config = dict(
    model="model that answers yes/no questions on an image's attributes",
    dataset='aerial photos of the United States (SatlasPretrain)',
    train_examples=203450,
    image_size=64,
    crop_scale_min=1,
    horizontal_flip=False,
    questions_per_image=4,
    encoder_arch='vgg',
    encoder_norm='batchnorm',
    encoder_activation='relu',
    encoder_depths=[3, 6, 6],
    encoder_kernel_size=3,
    encoder_stem='single',
    encoder_widths=[64, 128, 256],
    encoder_downsampling='avg',
    fusion='prefix',
    fusion_encoder_width=384,
    fusion_encoder_layers=6,
    fusion_encoder_norm='layernorm',
    fusion_encoder_norm_position='res_post',
    fusion_encoder_activation='swiglu',
    fusion_encoder_mlp_ratio=3,
    fusion_encoder_head_dim=32,
    fusion_encoder_fused_qkv=True,
    fusion_encoder_bias='all',
    fusion_encoder_qk_norm=False,
    fusion_encoder_parallel_block=False,
    fusion_encoder_inner_norm=False,
    fusion_encoder_positions='rope',
    fusion_encoder_connector='mlp',
    init='torch_default',
    optimizer='cautious_adamw',
    learning_rate=0.0016,
    beta1=0.9,
    beta2=0.95,
    eps=1e-10,
    max_grad_norm=3.0,
    max_steps=13300,
    batch_size=64,
    epochs=4.2,
    lr_schedule='cosine',
    final_lr_fraction=0.05,
    warmup_steps=260,
    weight_decay=0.2,
)
Rows from block 12 of the image encoder, named by matrix and row number. Each number is 128 + 24 x the weight over its row's rms, rounded and kept within 0 to 255. All counts start at 0. Numbers have three digits each. After the name is the row's rms in percent of the matrix's.
# conv: 3x3 conv (encoder.blocks.12.conv.weight, 256x256x3x3), inputs 36-47, a 3x3 kernel for each
conv.172 097:120120110152141116163166149132120113129122140111100107102088077118112127130135147157160162124098118111108120084050048126111125122127142144156163141131146108105117131131139131129138124122125161160153131120136119122121124119107159144111161167156154164143147126136110102113162174166143126139121116118125134134130127140128116118
conv.173 095:123131124170160142161151143167154148105088085115114116138124120128121121146135138160167177130106124101084095112103105125108118138138133152160180125111132103100111138146149152141136132125123166164173140124139117114109129127112174164139164156140163169171128108126105099111172194191151133139129116117137136136146132139127115118
conv.174 097:127129130153155140155159146141111112100088099086081095138124125126125128121125126158153164140146143115106118108098109105080093112103104147143143141143155120130135133130143160172156141127118160151147168171164140137137118125123149148123152155133158149138144139142117123129175175161177176163142133139128119126157181163138128121
conv.175 088:073059060105108106124141137128134129148161168150133105100091101110115126118111121124138143104109106146150145093078089131128134150135133133152143123142144125131112116110109120121128126142145128147143080096092113129106092069070121119121131141151131147141131147146126133120114127133099103098112109093114098091106102099129139126
conv.176 099:105090118142135146096089096142136133138136134116102093112116134120127134097102110109093111135132133164146142128147156118110113118107111130119112121116130130124123099084111147132125121123132104089100109101121128121127102092110163158153105104115133115103137124141130123121101091101113121124141132129098080104111106118139134137
conv.177 099:122122126148152146151158149146122115100084099090073087145122109119123126129139135146159167140142146113109113101091095091073087112112115146149147145140152111114121127124140147159162139126127158156153162158169131127129121120120146148130143154145153153139147132136111109115166177169170165168136129129118113118151172163137131128
conv.178 101:110106118126142134132141136144128128096105115109110119144127124117114103120129135150142156154172160130132128119112117089083093117095110157153144139151147136145143116119126143161141113111118157147149174177174150157150097112124118127119132132121165152144143151140135138134171165156185184175151158155135130127150164148119114122
conv.179 096:110120099138145114159153140129125112130132140113097095107083061102107120118127135137139145116108116123123128084073061112108119132140148128143145122127156108104115119116126119133143137137132140144146114117127111122124111118098149147111157153149136138135127122143109106115141149157124123139120119123124121126127131144138127127
conv.180 093:118123121158156140147146142168150144091086094127115117153128115118115114144142143162169175129110123105084095116106098107096106148148146152170181128114132109101107131139149144140141134123124168165169144126137120109109122124113163159138150152138161176166133111126109099109168188187151133139131110116135134140146135144127120123
conv.181 091:096099086121140136122125116166158172150156161163129108120108086093114113109095113141134139135091086173145136144117097121129138142128131151151159139117123139127114128097098113104110169160147135129130091080077142118103105088079136147143126120113149150154144121126153142118124115132100073074148110101140106097120091085161137119
conv.182 111:138133138124117119126112097131128132131128134111112112143154151147145152141155146087096105114095096104092080128135131136140137133124120114110114102101105095090090103117132109110111103098097106110116102098112082072077144139137123118128124117114105107111099096100091086075101109113111094102095092081088103117094100118107099089
conv.183 083:117107112161151136142139144172161155133123152128104110137129105114125146137138144168162179121089100112098117105091094110117145149145143151166189142113134117107115126116138120121127122107122168154176134114131121117117131114097162154130143153158161168178144110132119102116172178193137119134128105125111103119129114128123104107
conv.184 097:113100091133127097157150144124113103152146154126112114094080067133129138121121142147150152116104114129119126083062059137118132137140151125128133141131151114108115123117123126122129131125124145144142122110120122118113121113099147129098155154149131126126144132146112106112141146148134127131119116114116118111125121128130117116
conv.185 096:070070067100111099111113128120108100159150139146137115081076076133151140109088104135131132130125127160154138095087084143141130122114120117111109125134145141132125105104095119129132106112126123111113119114115140125121082097089096098094107112122122116107133140147148139123109106108124128132138131121113106101124125136119115120
conv.186 100:097101111140114114125106098115116102140141130131132103121127126156149142130124116069093085109102086132128114113120130156147131130115104084087078106121117103120109089100109102100089106121095095105104101094109108113107103102116141124120129113107082088081113124115108115099093098099102107101119116102097114118077080092088102090
conv.187 091:116131120167160147165166155157130122106085095105100099151126113130128114134133125155155164137129153105099106111100104108085081129115111148153161135128152104106122131132138150153160131127127162158164151142161119121122120119109170161132164167146154152151142129140098103119173186177167155162134122131129122116149155158131123127
conv.188 099:113118120144148140151154143154126125090081094104097105135116109116117115124131126165155163139138134122117117101080092104082098115106113160153155130132129128125126131119137157164157131124119171155147165158156143142130112113109144140124141151130170157153141126118128122122177180172173163154142140137130115119155169159134123117
conv.189 098:101108137147134133101104101144139127157159148100098102137127110143150136078088099102111116140148143165159145147143123138130125080092105117119108127142144128146135097109123145143156136157157104112113121126130137135121093103131167149140115116110123128120136148152132139135095104117118138140140142135097103113120136142143151141
conv.190 098:102103093143137104155154142122122113133133137120104100098077061112111126122132141140140147117111119120117125085063068125109113140149151124141148119119144111103114118109121117126137133142140141136141120114122114117119104106094152145101154154149133137135126115138112104114135145156120120138117121124122123132122122128130125125
conv.191 092:163152146114100090122109109101084078106111130135131120138124122118121123147157161096105114050071098091089102127125110117114120139140140098095107090102110118111122120132151107106103114100096113125130094111130117114128160148154118100090116112115103106108091106111121106110121132130100111121123119115108135157119131145107107109
conv.192 089:135138125140130123112073083167154139128104080149135140164170159116122129132120129111101107164130123117106090149147134111108122138132139127131123134132112140128110127133132137124124138124115114113112148112112131116096138124127155149154096077092135131118137124095137130109106108104140113102135119093095103114123108123156149144
conv.193 113:113111105117125130114107118109116120100125126096108105134135125116117107115117117128144140150184172125131117114120132089093105098084097132136118148169144136147124131141129139158147100107113139140128171201175137146136106116115106117121104098104134134123145174144132141121137141138169190177139148133135134127154165145098103104
conv.194 092:138143128143129114113079089158148134108096092143134138158172158116113123135125131092096099157124117112090078142151140117121127137135140129129118120125116134119101120134135126126124125116108111106101141110102121103084141133126149140148102085101134129117116116104130115097109111100136117100125107078092109115114104114139140132
conv.195 101:117123125151156140144151142154133122090088099093087103133124114114115111124115118162157167141144140124124123110099103103085087110098101153150147133138136130139141127125137168178155139132125162151145165166159145150142121129126146147126141148131167156146139140133132132134170170161177175164153154146119119127166183161141130128
conv.196 091:151146144116094091116106113090082082107123146132129124146147144121121121150159157097092114081075108095085094119116108111113125140157158085085098099105112121115129114130140104107105105121115112119134101106127115098114158151158122097104113117128089091093087100102123111118120119126112111115116113106109133148118127143113111112
conv.197 109:096089087101111110105120122114111109092104118135122123124110104088088083141125119135138143154149153119124118091085097094088103139118122132128129143136133134115109123123111125129128079084105143136130152149149134130126098090093092096089094109115136131119139126126135117106150144141157156164139140130134129117154136130092081097
conv.198 093:084079100140127116117103087140147145146155139129124111095106110146139130108111109106110118121100101154154149101120131148134124119109101121115120115124128115128129103115108125122112126138125108111118111089112119131140090088100147137133128118106114114117120129133122134132102114119110105114128141131102111113101097116101122119
conv.199 098:106104091132131100153151142110112106136139143122108111097079066125129130126130146142143147109106115123121129087066063132121122138140155118134141126126147107100112119113119115119132134131133140140147114108123115116116113112098141133096153151148127129126129126141109103114138149153122124134118119119127125130120112126125115118
conv.200 105:108100108134135122130137134138135126079091103096101109129109101093103116116125138156165160140149139119112111092069089075069100105106128148168146135143130128124111125122119153155153134129126155157141157144139132129119106114116136129106124132128154170142140129118123118112163160159158142145133132118113111113153150138138127121
conv.201 112:095103102132135144113128145134124113103133135102105106127130125110138143101108119130138138159193161129137129116112117094112127077073098134139129137158142130151137110123127151187177115138138138135133161178160144153143102122118129140134103122143141142128142160136137153132140135138170186176162170147096108115137171168137150136
conv.202 091:078068075119117104118122126137128129132154170135116110093088090109124138070071094109104110123112132158155164116115119109103121114119117116098106120145153139134135108082066130118123140148162114100105102096121136130136098097094130125115124126142122101108140155165145135130103084093107110123128118127104083076124126121156149152
conv.203 080:119111117183164140131129131179167156102087108129101107155126118098100127136132144160168180129104118107092108122103108104103127155139143151160187126124138117112128128135154129124140125117127164162175129122138115118124129126104188166137142136131164175182123117130121111126165184200127123137123120131114121141124130143123122128
conv.204 101:092095115110135136101126137130123122087115128109128136122120117104110102112121131136139135153174164120128129093091110082083101103108126152137130142145138137138135113117117143160158089100116151144131158163161143151147083099122095117113103116126153142126142142135136135131159150137165175169140157153129120117159164146110096116
conv.205 103:140134130115119122115111103121133136111124136118124130143156148141142158133145143078097100105102097086088068129139129126135140131129131111123125091101107095099106088109122094116123095102105111124120095107116079085084149140133122120129118113111102116117079094096094102097098110116097093106089098091086091105071095108104110098
conv.206 101:099103085136131100151148144118122111144142144125110115095077064125120132121128145140139146117111120126118126095072065131112112132144154116130141132128148108101112117111114113121130132135135138138140118110121114117117103101092145138096152151148122131132132124142109106116131143151125123137118120119125125127121120119130121119
conv.207 108:113101110126126136111103120122128128099123131108108111143136132103102088113104110138143151151173159130131119120110130079084095106086097139137126155160145140142129133127120143149144100092108147142138173186168150150141104104116116112125106100107142142125152165146135135126150143141172179174145149137132118111144150139106098110
conv.208 100:130132126141138131125109114127128127106110094128125114147158164128137138124122129090091092114104102094080077134151134138140124146136133114114106088105101090089084097122121107103109087091096111117108109106108106099087136126123138137142117115117109109098079094081094088079104119116115111106104099087083106106095101118111116118
conv.209 109:106115128136130131113107109121129122130139139116112106122140138146152161124134142074081083104076067135121116114137131143140136128128127107105104109113104105111106091108101108097094104111110092091099090074090109104097111127127137135139113113125111104096104101099107108093095096100097092090116110093093100097074073093087101099
conv.210 093:128126116156148121165160137144128116141126142109091100112094081116120135119133146159161171119105109126110120085056051119116130133133142147160164148132146110105112131132146133135141137128117163163157133126135128122118132133112158151113165166150150164150151125136110099109163180177138132140122116115133141138134127140134126117
conv.211 105:141139143130120119123112103132131135121121125124125126148161157141142148140152143087093100119100099094085074125142137137138135132126126119113122098103099104101101099116124106106109104101099114113116104098116080077080148143142133116123127113110110109112090093092100100095101110113111097104096093087079094108089101117113109100
conv.212 110:120118108142145125112116125149137117107116110095110102134143139097110120097094109125143147157168146119130124139129121086083099059051073129136123134150137140159139125136139144179149123127128134138135153171149143153145123123123150146129101098114135139129133147134138154132127136140152169162145157142123135135132165152141152132
conv.213 097:122129118149152134168171153141105111122101101087083100139113113135125114131126128164152160135132150106098107105079095115087080126109108153143143142146160108107126137131136151163163135126123169148154152152158123124124119128111152146123165168141158142137147143149103099120175180167173162166133124131130119119143158160134123125
conv.214 106:112106095119116115101099115130127120097118132124130127131116111094090096119120127132138148160171163122122116128110118093100103109101109141141133146150138134136121132129116137135133083086101146134134164168164130129128104105097105100096087083097146141130139144136131126121144138139154153165126133129138132124147143133095091096
conv.215 108:088084087102115130089104123132123115091109116136143132120106098076091097124119124141145145154155149125124115109079091087100116118117122142131127146134126144140119117117109126141138083090107141131126150137138138139131089086092091101105083095119147137124137130122141138121145139137155148151137145132126121120151140128100093106
conv.216 111:114113129129133130120134135123112124103126132090101117136125125131123116126127119139142145152183173126127133109121127102107101107098102144137131146163156134145142115108116147160156106105115149143141173218191150154158095112125128133125127132130147134125148176154135137136157151147179204181145152154133119119157166159117109127
conv.217 091:133135133124121107088065072150136132107074066150138136154155157092104125118110134143124117163147122140126105131129135091079099121119137127115122138127119146135125135150138138144137126125125132114107147124128133120108156143134132139131072066085131123130136127122149141130108108108136126127127115104108121126129135134138144134
conv.218 110:120115104139137129105107115152142121104104114095103110134141131098105118089090108131148141168174143115134125141132126081083112062050078132137124135143133131150135122139138136166148121125122140134129158163142136149140120119119142143134089087100134140128134144130136151137130134139151161153131152141116126125131159143133155147
conv.219 097:104110102146133107158156149138140131131133147115094106111084060117121119132132133148151162116107122108115127089072065125110115136138141134146162134130159103104116111114131113118135128127130140140154117114136112121122105105098153136097162156153139148150141126149107105119148161175127120142112118127121125140127123136124117121
conv.220 100:140137140127115113115105100121127132103107109129133132141158154137138142131143139086089092129109099102090068122138140126131130130121123104104110100110097110105103094117120111107111103099092100108117107100116095090078151146142131118120116109112100100103100096084106104093087098103112099100097097082073093105091104118105105085
conv.221 109:111105098099108120099095120126120116096117118122132130139114107090086103114107124135146148154165155118121113127102109086097114113104125135137129145146128140136115134135124122133139089091113136133129161163156131131126106107101088094106088081104142144131139142124136137121135137140152152158128135125132131121150145134090094100
conv.222 110:109110121128134140113133135124114123099121131088102119140126126128121118121122115133130138151189186125134131118125124099099103105088100140137129141155154137149154110102111141163161106112124141138134160215188149163165098101123125126123119128120145131121145161149130140142150147141165202184146165165127118120144155155115104127
conv.223 092:151152146117111115108097106107097097109103112130123121153159150128128137137154169085093096086094104101075076139144125113117116132141149084089089093098110106115115122138135106112103084099098108121126107118134106101100158157154122122124110098113088093084095106101095099096111114112122125126116115104115135140104129143109120123
conv.224 081:117115119172159139139135137182169156143137150124090099136120110113111133123130144151152175122087113129112130109093110112113136140134140145155186118101127118110129103100144121114131136128141135137164113092125131127139136119107171153130139140155158167179127100127122110130147160182120097126131120135101096124121107138140128136
conv.225 096:153152150118130135136123131108094094099102110131114105143144141118121132145158156087090102064089108103090097141141128112116125141140139083089083092094097109100096114119136112125122130126122119114118094104101124106112155154158136146145136127131089093080095098095115102088125115106111113103131124108115129135118135140118117129