Weights of a small model that answers yes/no questions on an image's attributes.
Model: encoder depths [3, 6, 6], fusion encoder norm layernorm, fusion encoder activation swiglu.
Training: cautious_adamw at rate 0.0016, 13300 steps, batches of 64.
Data: trained on aerial photos of the United States (SatlasPretrain), 203450 training examples, 4.2 epochs.
Rows from block 3 of the fusion encoder of a small model that answers yes/no questions on an image's attributes, named by matrix and row number. Rows with one number belong to one neuron. Each number is 128 + 32 x the weight over its row's rms, rounded and kept within 0 to 255. All counts start at 0. After the name is the row's rms in percent of the matrix's.
After each neuron's rows are labels from the 100 texts, of 14976, where the neuron reaches its largest size: "fires on" is the input token at the peak. Only what is clearly more common there than usual is listed. The data: aerial photos of the United States (SatlasPretrain).
# gate: MLP gate (fusion_encoder.blocks.3.mlp.gate.weight, 1152x384), inputs 0-127
# fc1: MLP up (fusion_encoder.blocks.3.mlp.fc1.weight, 1152x384), inputs 0-127
# fc2: MLP down (fusion_encoder.blocks.3.mlp.fc2.weight, 384x1152, transposed), outputs 0-127

gate.59 092 [130 146 107 144 106 150 135 124 136 175  86 159 154 165 136  71 140 147  92 177 142 178 116 188 160 105 166  83  91 130 127 107 162 117 118 147 134  64 129 124  87 119 166 216 116 164 113 110 147 157 174 138 170 161  89 121 186 132 125 171 116 114  90 169 116  81 142 130  91 172 145 136 124 131 179 138  92  99 176  96  39 128 144 118 125 151 138 152  65 111  95 162 124 141 128 123 102 131  96 152 117 123 155 156 181 117  75 177  98  61 136 107 128 141 139 116  97 117 116 157 121 117  93 146 141 120 140 106]
fc1.59 093 [ 87 120 153 137 155 114 100 137 113  94 161 128 148 101 148 174  81 101 176  79  89 110  83  85  95 155 116 154 151 108 155 145  94 129 144 136  73 167 135 142 162 138 107  52 157 110 119 152  96 106 106 152  69 113 159 106  83 118 117  89 146 137 169  85 162 161 124 115 152 103 127 122 144  99  98 115 145 133  99 160 226 109 108 133 150 132 134 114 190 135 160 109 129 146  74 146 166 120 152  62 134 164 105 111  94 132 188  71 148 164  86 148 139  97 119 137 199 142 163 115 133 157 160 127  88 137 130 166]
fc2.59 081 [125 157 119 136 140 179 143 193  90  97  63  94 135 141  93  98 165 136 166 167 115 144 124 164 190 124  95 113 175 223 135 138 215 133  43 128  99 107 150 118 126  96  98 144 104 181 137 144 182  95  98 173 124  97 105 171 167  82 156 129 163  87 118 122 114 136 129 182 183 145 121 234 154  94 129 129  72 128 120 134 111 104 149 130 160 156  73  98 105 150 171 197 113 126 135 118 101 157 126 125 141  94 111 155 135 130 143 191 159 117 205  92 122 126 144  60 158 120 146 146  53 161 148 101 141 139  92 145]
fires on: "road"

gate.315 096 [117  65  86 112 169 143  79 137 105 113  97 146 100 158 105 158 137 137 113  93 128 167 109 148 169 165 175 103 142 137 176 172 191 175  83 175 101 110 191 131 106 164 107 140 129 198  82  95 146 123 134 175 142 100  70 170 170  96 161 117 100  91 127 151 147 108  94 142  97 116 113 168 171 131 155 124  76 118 153 121  61 130 149  83 118 158 114 113 115 105 105 182 124 148  95 181 138 150 119 125  63 133 211 169 134 188 128 159 116  49 153 143 140 111 157 122 132 108 107 196  78 130 151 163 125 172 135 172]
fc1.315 096 [106  40  79 137 162 126  60 147 104 108 106 153 108 139 103 164 131 151 119  87 127 156  96 112 178 155 187 121 142 159 188 173 173 164  77 147  95 137 174 107 123 173 132 135 118 160  82 104 130  96 154 149 129  99  66 181 148 107 144 115 113 105 141 141 145 125 111 114 116 119 124 161 147 123 122 127  82 115 166 143  98 114 117  50 104 173 159 125 139  92 140 175 132 148  93 175 145 150 147 100  73 119 202 161 127 176 146 155 126  67 134 154 152 102 161 169 158 141 105 177  90 109 156 132 108 170 113 173]
fc2.315 110 [165  90 109 100  92  73 196 118 168 161 129 118 137 124 137 103  99  93 108 160 129 101 175 157 115 110 153 129 139  71  73  91 103 128 152 106 158  94  78 167  87  93 137 176 119 110 157 186  63 157 146 105 141 162 153  96 103 142 169 164 145 137 113 169 155 103 171  97 102 163 110  96  72 149 175 163 173 143 112 124 120 148 136 142  85 129 103 149  81 162 107  78 150 149 149 109 123  96  88 166 136  73  75 106 115 115 111  90 136 119 110  73 157 124  99 164 117 193  86 130 180  64 118 175 137 117 153  71]
fires on: "road"

gate.328 100 [ 96  76 113 164 181 104 123 127 145 148 135 162 206 160 183  78 116 133  96 164 118 161 114 109 147 185 122 144 107 103 191 142 133  91 134 186  97  95 112 110  82 150 170 136 110  93  77 173 109  54 145 149 123 180 128 117  92 160 152 140  89 159 128 106  88  92 169 117 114 153 151 109 139 106 186 150 123 118  89 193 107  99 127 136  77 185 138 157  98 127 168 158 191 158 102  93 145 106 125 121  97 109 154 102 137 131 142 115 151  96 110 106 156 126 130 131 149 169 103 137 193  76 168 178 120 150 162 112]
fc1.328 112 [ 83 118 163 104 135 108 121 120 124 100  99  91  70  71 112 180  96  90 157 111 151  95 125 153  90 132  93 147 162 130 106 182 128 150 146 101  89 152 164 159 185 126 107 150 161 160 158 127  85 156  78  84 109  74 123 124 192  88 119 142 171  89 157 113 161 185  90  91 141  75  93 188 111 130  96  85 145 145 147 159 164 156 111  98 134  96 135 129 126 101  56  82  84 130 110 164 119 106 161 103 130 153  90 182  83 153 109 125 131 174 100 161 111 124  71 122  77  97 163 122  77 142 121 157  80 160 141 146]
fc2.328 099 [149 118 151 169 143 132 156 113 152 111 141 127 138 164 165 123 137 203 142  91 153 162 112  87  76 121  98 116 114 105  91 142  92  79 158  80 170 147  81 130 141 125 169  91 129  83 164 105 144 127  91 137  98  85 177 148 111 100 129  85 114 151 175  86 160  99 161 139 126 121 148 110  76 176 148 141 135 154 115 135 126  40  90 106 137  90 103 135 152 137 131 163 172 108 142 130 149 146 142  89 132  99 124 116 123 135 173 109 188 130 151 115  97  80 140 157 148 204  79 126 203 144 125 104 162 115 119 170]
fires on: "road"

gate.454 133 [106  95  85 171 189 175  95 137 126 164 143 184 191 137 156  69 145 133  88 166 162 136 105  87 173 191 140 134  90 129 185 144 162  60 122 187 127  95 133 111  92 169 188 129 128 122  88 135 135  66 150 132  97 186 103 108  78 144 132 125 111 152 130 108  93 118 152 130 105 126 165 120 170 113 172 135  89 100  81 167  86  97 144 167  87 176 158 151 110 159 196 124 166 160  71  83 114  99 105 117  78 110 161  73 162 178 145 118 146 102 107  98 176 152 188  93 168 145 103 119 158 129 167 119 133 155 173 131]
fc1.454 141 [160 161 152  88  64 112 149 100 145 100 106  70  60 132  87 148 136 113 145 116 117 143 177 191  84  78  99 109 161 144  73 116 111 157 144  70 165 118 126 152 148  83  79 153 145 147 185 106 138 206 126 132 165  79 154 155 187 100 126 109 132  95  98 163 162 122  92 133 152 132  82 143  97 170 108 112 151 172 172  64 144 178 132 109 154  74  89 119 102 129  63 133  79  97 188 154 106 154 132 141 165 120  84 172 118  89  85 133  98 123 164 151  73 123  90 158  70  97 157 139  96 136  66 127 135  98 119 109]
fc2.454 115 [162 116 120 142 165 120 137 112 129 116  82 101 128 188 136 135 150 152 118 123 163 152 133 139 159 142 167 119 123 126 100 165 179  95 144 131 141 113  90 162 107 144 180 161  96 121 171  82 165 107 115  98 167  70  93 171 124  77 152 142 147 107 117 131 148  64 152 131 100 158 135 130 106 176 173 116 144 136 132 137  62 100  88 129 125  91 126 126 134 128 105 175 142 126 169 166 145 123 102 120 114  69 161 117 150 145 104 122 142  90 171 120  96  97 122 165 111 110  87 122 161 115 152 135 132 150 123 144]
fires on: "road"

gate.15 074 [109 100 121 134 162 136  98 118 154 137 154 146 183 151 133 102 121 121  81 145 151 235 100 152 114 174 139 105  88 146 152 126 131  71 148 165 139  71 131 132 150 182 188 160 140 121  86 113 101  95 151 115 125 177 127 131 105 157 118 112 120 153 129 125 129 103 159 145  95 155 139 140 144 178 151 124 133 115 129 118  69  64 115  99 114 126 179 140  81 149 141 139 144 183 124 140  70 100 117  97  43 153 126 127 144 163 116 101 142  83 140 119 125 113 169 155 142 136 153 132 167 126 145 150  96 131 255 131]
fc1.15 079 [108 129 141 140 141 132 163 171  76  95  79 120 119  85  84 151 112  84 123 102 146  80 119 130 132 156 103 151 139 141 121 122 164 141 158 141 109 127 142 104 168  72 102 131 121 160 124 149 116 128 121  98 114 113 150 101 106 157 105 154 176 101 168 109  77 195  98 102 153 115  98 129 145 107  97 117 146 172 152 168 155 174 111 121 175 161 167  85 144  49 129  93 153 154  86 159 127  84 180  78 152 141  88 124  97 160 156 119 134 158  83 152 113 112 104  64 152  86 159 115 108 140 150  88  51 164  94 139]
fc2.15 084 [136 154 156 143 138 123  39 195  79 134 144 176 113  80 151 157 175 144 175 135 113 133 146 121 133 123 135 127 186 183 149 142 143 148  76 117  78  96 129 117 140 154 107  95 112 134  84  94 171 107 140 162 108  92 119 190 120  99 137  88  88 154 132 148  59 170 140 160 164  90 142 190 215  85  92 174  83  71  66 132 145 130 169 125 161 167 108 112 142 169 149 113 146 118  80 143 136 137  88  97 130 197 121 187 127 143 145 151  98 156  95 123 162 153 141 104 168 151 162 160 109 172 150 132 174 133  88 160]
fires on: "road"

gate.511 124 [ 75 104 114 112 160 120  82 173 116  74  69  97 132  97  74 160  67 117 171 100  90  89 130 132 137 128 154 144 171 144 156 177 150 178 121 169  87 143 165 140 173 171  77 144 108 160 105 160 122 106 123 135 137  86 114 125 111  78 124 172 142  75 164 148 126 167  45  98 148 104  78 180 141 103 127 114 123 177 150 158 100 157 108  71 128 178  97 108 120  80 115 141 145 163 110 187 167 128 170  96  78  92 100 179  64 122 129 100 114 101 136 158 129  93 101 149 132 137 123 144  84 125 150 109  95 182  94 155]
fc1.511 133 [164 150 168 142 103 146 163  84 155 182 191 166 152 167 198  81 157 137  90 156 169 144 115 120 107 112  89  96  68  99  92  81  87  84 161  87 169 110  75 124  90  95 170  87 145  79 154  93 117 130 110 110  99 175 163 112 137 167 145  89 108 192 105  76 120  94 191 148 103 145 159  67 109 148 146 127 150 102 111 128 166 104 153 184 132  77 154 151 144 159 139 103 118 109 142  75 110 121  86 165 187 176 125  62 167  99 130 152 148 155 110 118 116 165 150  99 113 131 135 100 190 105 114 154 159  91 160  87]
fc2.511 115 [ 79 159 162 158 139 197  99 127 105  90 119 154 117 144 131 154 185 141 134  90 119 161 103 139  95 181  66 107 109 157 151 150 160 113 129 124 112 146 175 100 145 160 107  73 161 179 109  98 171 131  91 158 106 113 131 139 145 132 100  85 129 137 120  69  72 144  75 129 153 120 143 164 177  92  61  91 117 110 159 118 188 106 139  73 168 120 194 110 156 116 142 128  68 121  91 146 125 152 148 103 119 165 152 139 132 146 148 147 113 157 138 174 100 123 146  76 146  70 183 148  78 185 111  94 118 121 111 146]
fires on: "river"

gate.749 115 [164 106 104  92 114 152 114 108 150 155 118 153 118 182 148 142 148 135  81 152 159 112 133 177 113 120 153  75  89 109 136 116 174 124 117 136 133  93 144 174  64 135 165 171 148 158 114  66  93 184 190 129 145 110 101 137 164  88 162 105  57 114  78 186 137  79 155 139 107 140 162  97 145 184 180 126 138 115 126  93  95 104 155  89  90 102 128 168  67 130  79 140  93 108 137  80 105 143 108 146 111 148 170 159 164  88  76 138  85  69 143 123 126 160 188 114  92 115  92 173 116  97  96 157 136 102 147 150]
fc1.749 121 [174 115  92 108 115 138 134 132 151 145 107 130  86 161 152 138 156 140  98 156 156  90 173 151 139 115 143  85 134 114 113 118 180 110 100 116 158 103 141 152  62 106 160 157 132 151 151  86 114 185 162 153 136 109 112 164 191  91 175 110  71 124  64 189 133  87 163 155 136 164 179 101 122 180 168 153 102 141 121  73 101 106 158 131 110 112  91 152  70 145  81 165 102  86 170  81 126 172  94 160 135 123 175 147 171  86  54 164  97  88 153 111 169 169 171 125 102 139  81 182 116 103 108 142 164 112 126 134]
fc2.749 102 [127 125 107 101 120 107 139  87 187 136 169 173 115 118 196 176 119 126 101  96 132 157 112  71 127 124 126 138  59  30 128 104  33 113 155 109 131 165 100 152 114 166 146 110 139  84 113 151  54 181 144 155 131 183 127  86 118 195 118 130  91 170 134 133 121 134 128 121  74 153 147  40  86 140 172 125 142 128 121 123 139 121 154 143 153 112 156 161 120 146 101  70 106 137 116  91 119 138 102 166 134 193 158  88 128 111 115 108  91 142 102 112 159 126 160 172 127 150 115 151 195 103  94 135 136 104 192  76]
fires on: "road"

gate.497 089 [153  88 181 104  82 146 149 103 129 182 120 102  98 165 152 130 101 124  72 104 165 101 174 137 141  88 116 101 115  75  99 104  69 169 167  77 187 187  99 132 111 102 122  69 178 100 149 146  95 137 124  91 104 103 154 149 150 102 142  85 134 156 132 112 168  61 160 124 130 170 123  73  79 136 163 113 122 156 182 106 210 116 115 149  93  94 126 186 182 125 116  76 125 133 147 133 155 153 109 182 135 118 104  74 132  99 136  93 132 106 138 121 124 153 143 160 156 148  99 139 176 118 124 144 115 117 199 124]
fc1.497 085 [ 92 172  79 159 143 107 101 139 102 101 154 149 167 113 106 120 142 108 145 148 123 178  71 133 144 147 139 127 131 172 148 154 180  97  79 173  93  57 142 121 174 136 132 175  98 135  96  98 180 116 142 175 165 165 121 110  94 146  80 166 117 109 136 141  86 167  98 132 111  73 145 171 170 145 115 132 132  89  92 123  47 140 142 119 186 159 165  91  69 140 134 186 123 146  97 118  96  99 136  75  95 159 135 148 139 142 121 195 118 116 144 164 127 122 168  93 118 100 147 110 106 165 129 105 119 131  96 128]
fc2.497 094 [153 133 131  84 144 132 171 114 138 135 109  74 148 134  68  83 133  64  98 153 149 117 151 196 152 119  57  88 156 100  54 127 132 165 143  81 149 107  81 149 142 116  87 180 140 155 205 132 135 167 104 120 117 126 153 136 143  92 118 133 147  73 103 163 132 106  43 116 146 140  52 121  91 125 168  59 153 210 165  90 102 175 121 123 141 149 117 160  84 102  78 112  94 134 149 118 115  92 148 149 142  81 116 108 111 119  83 162 126 104 124 121 103 153 115 120  91  66 191 145  90 110  75 142 109 146 159 126]
fires on: "road"; "railway"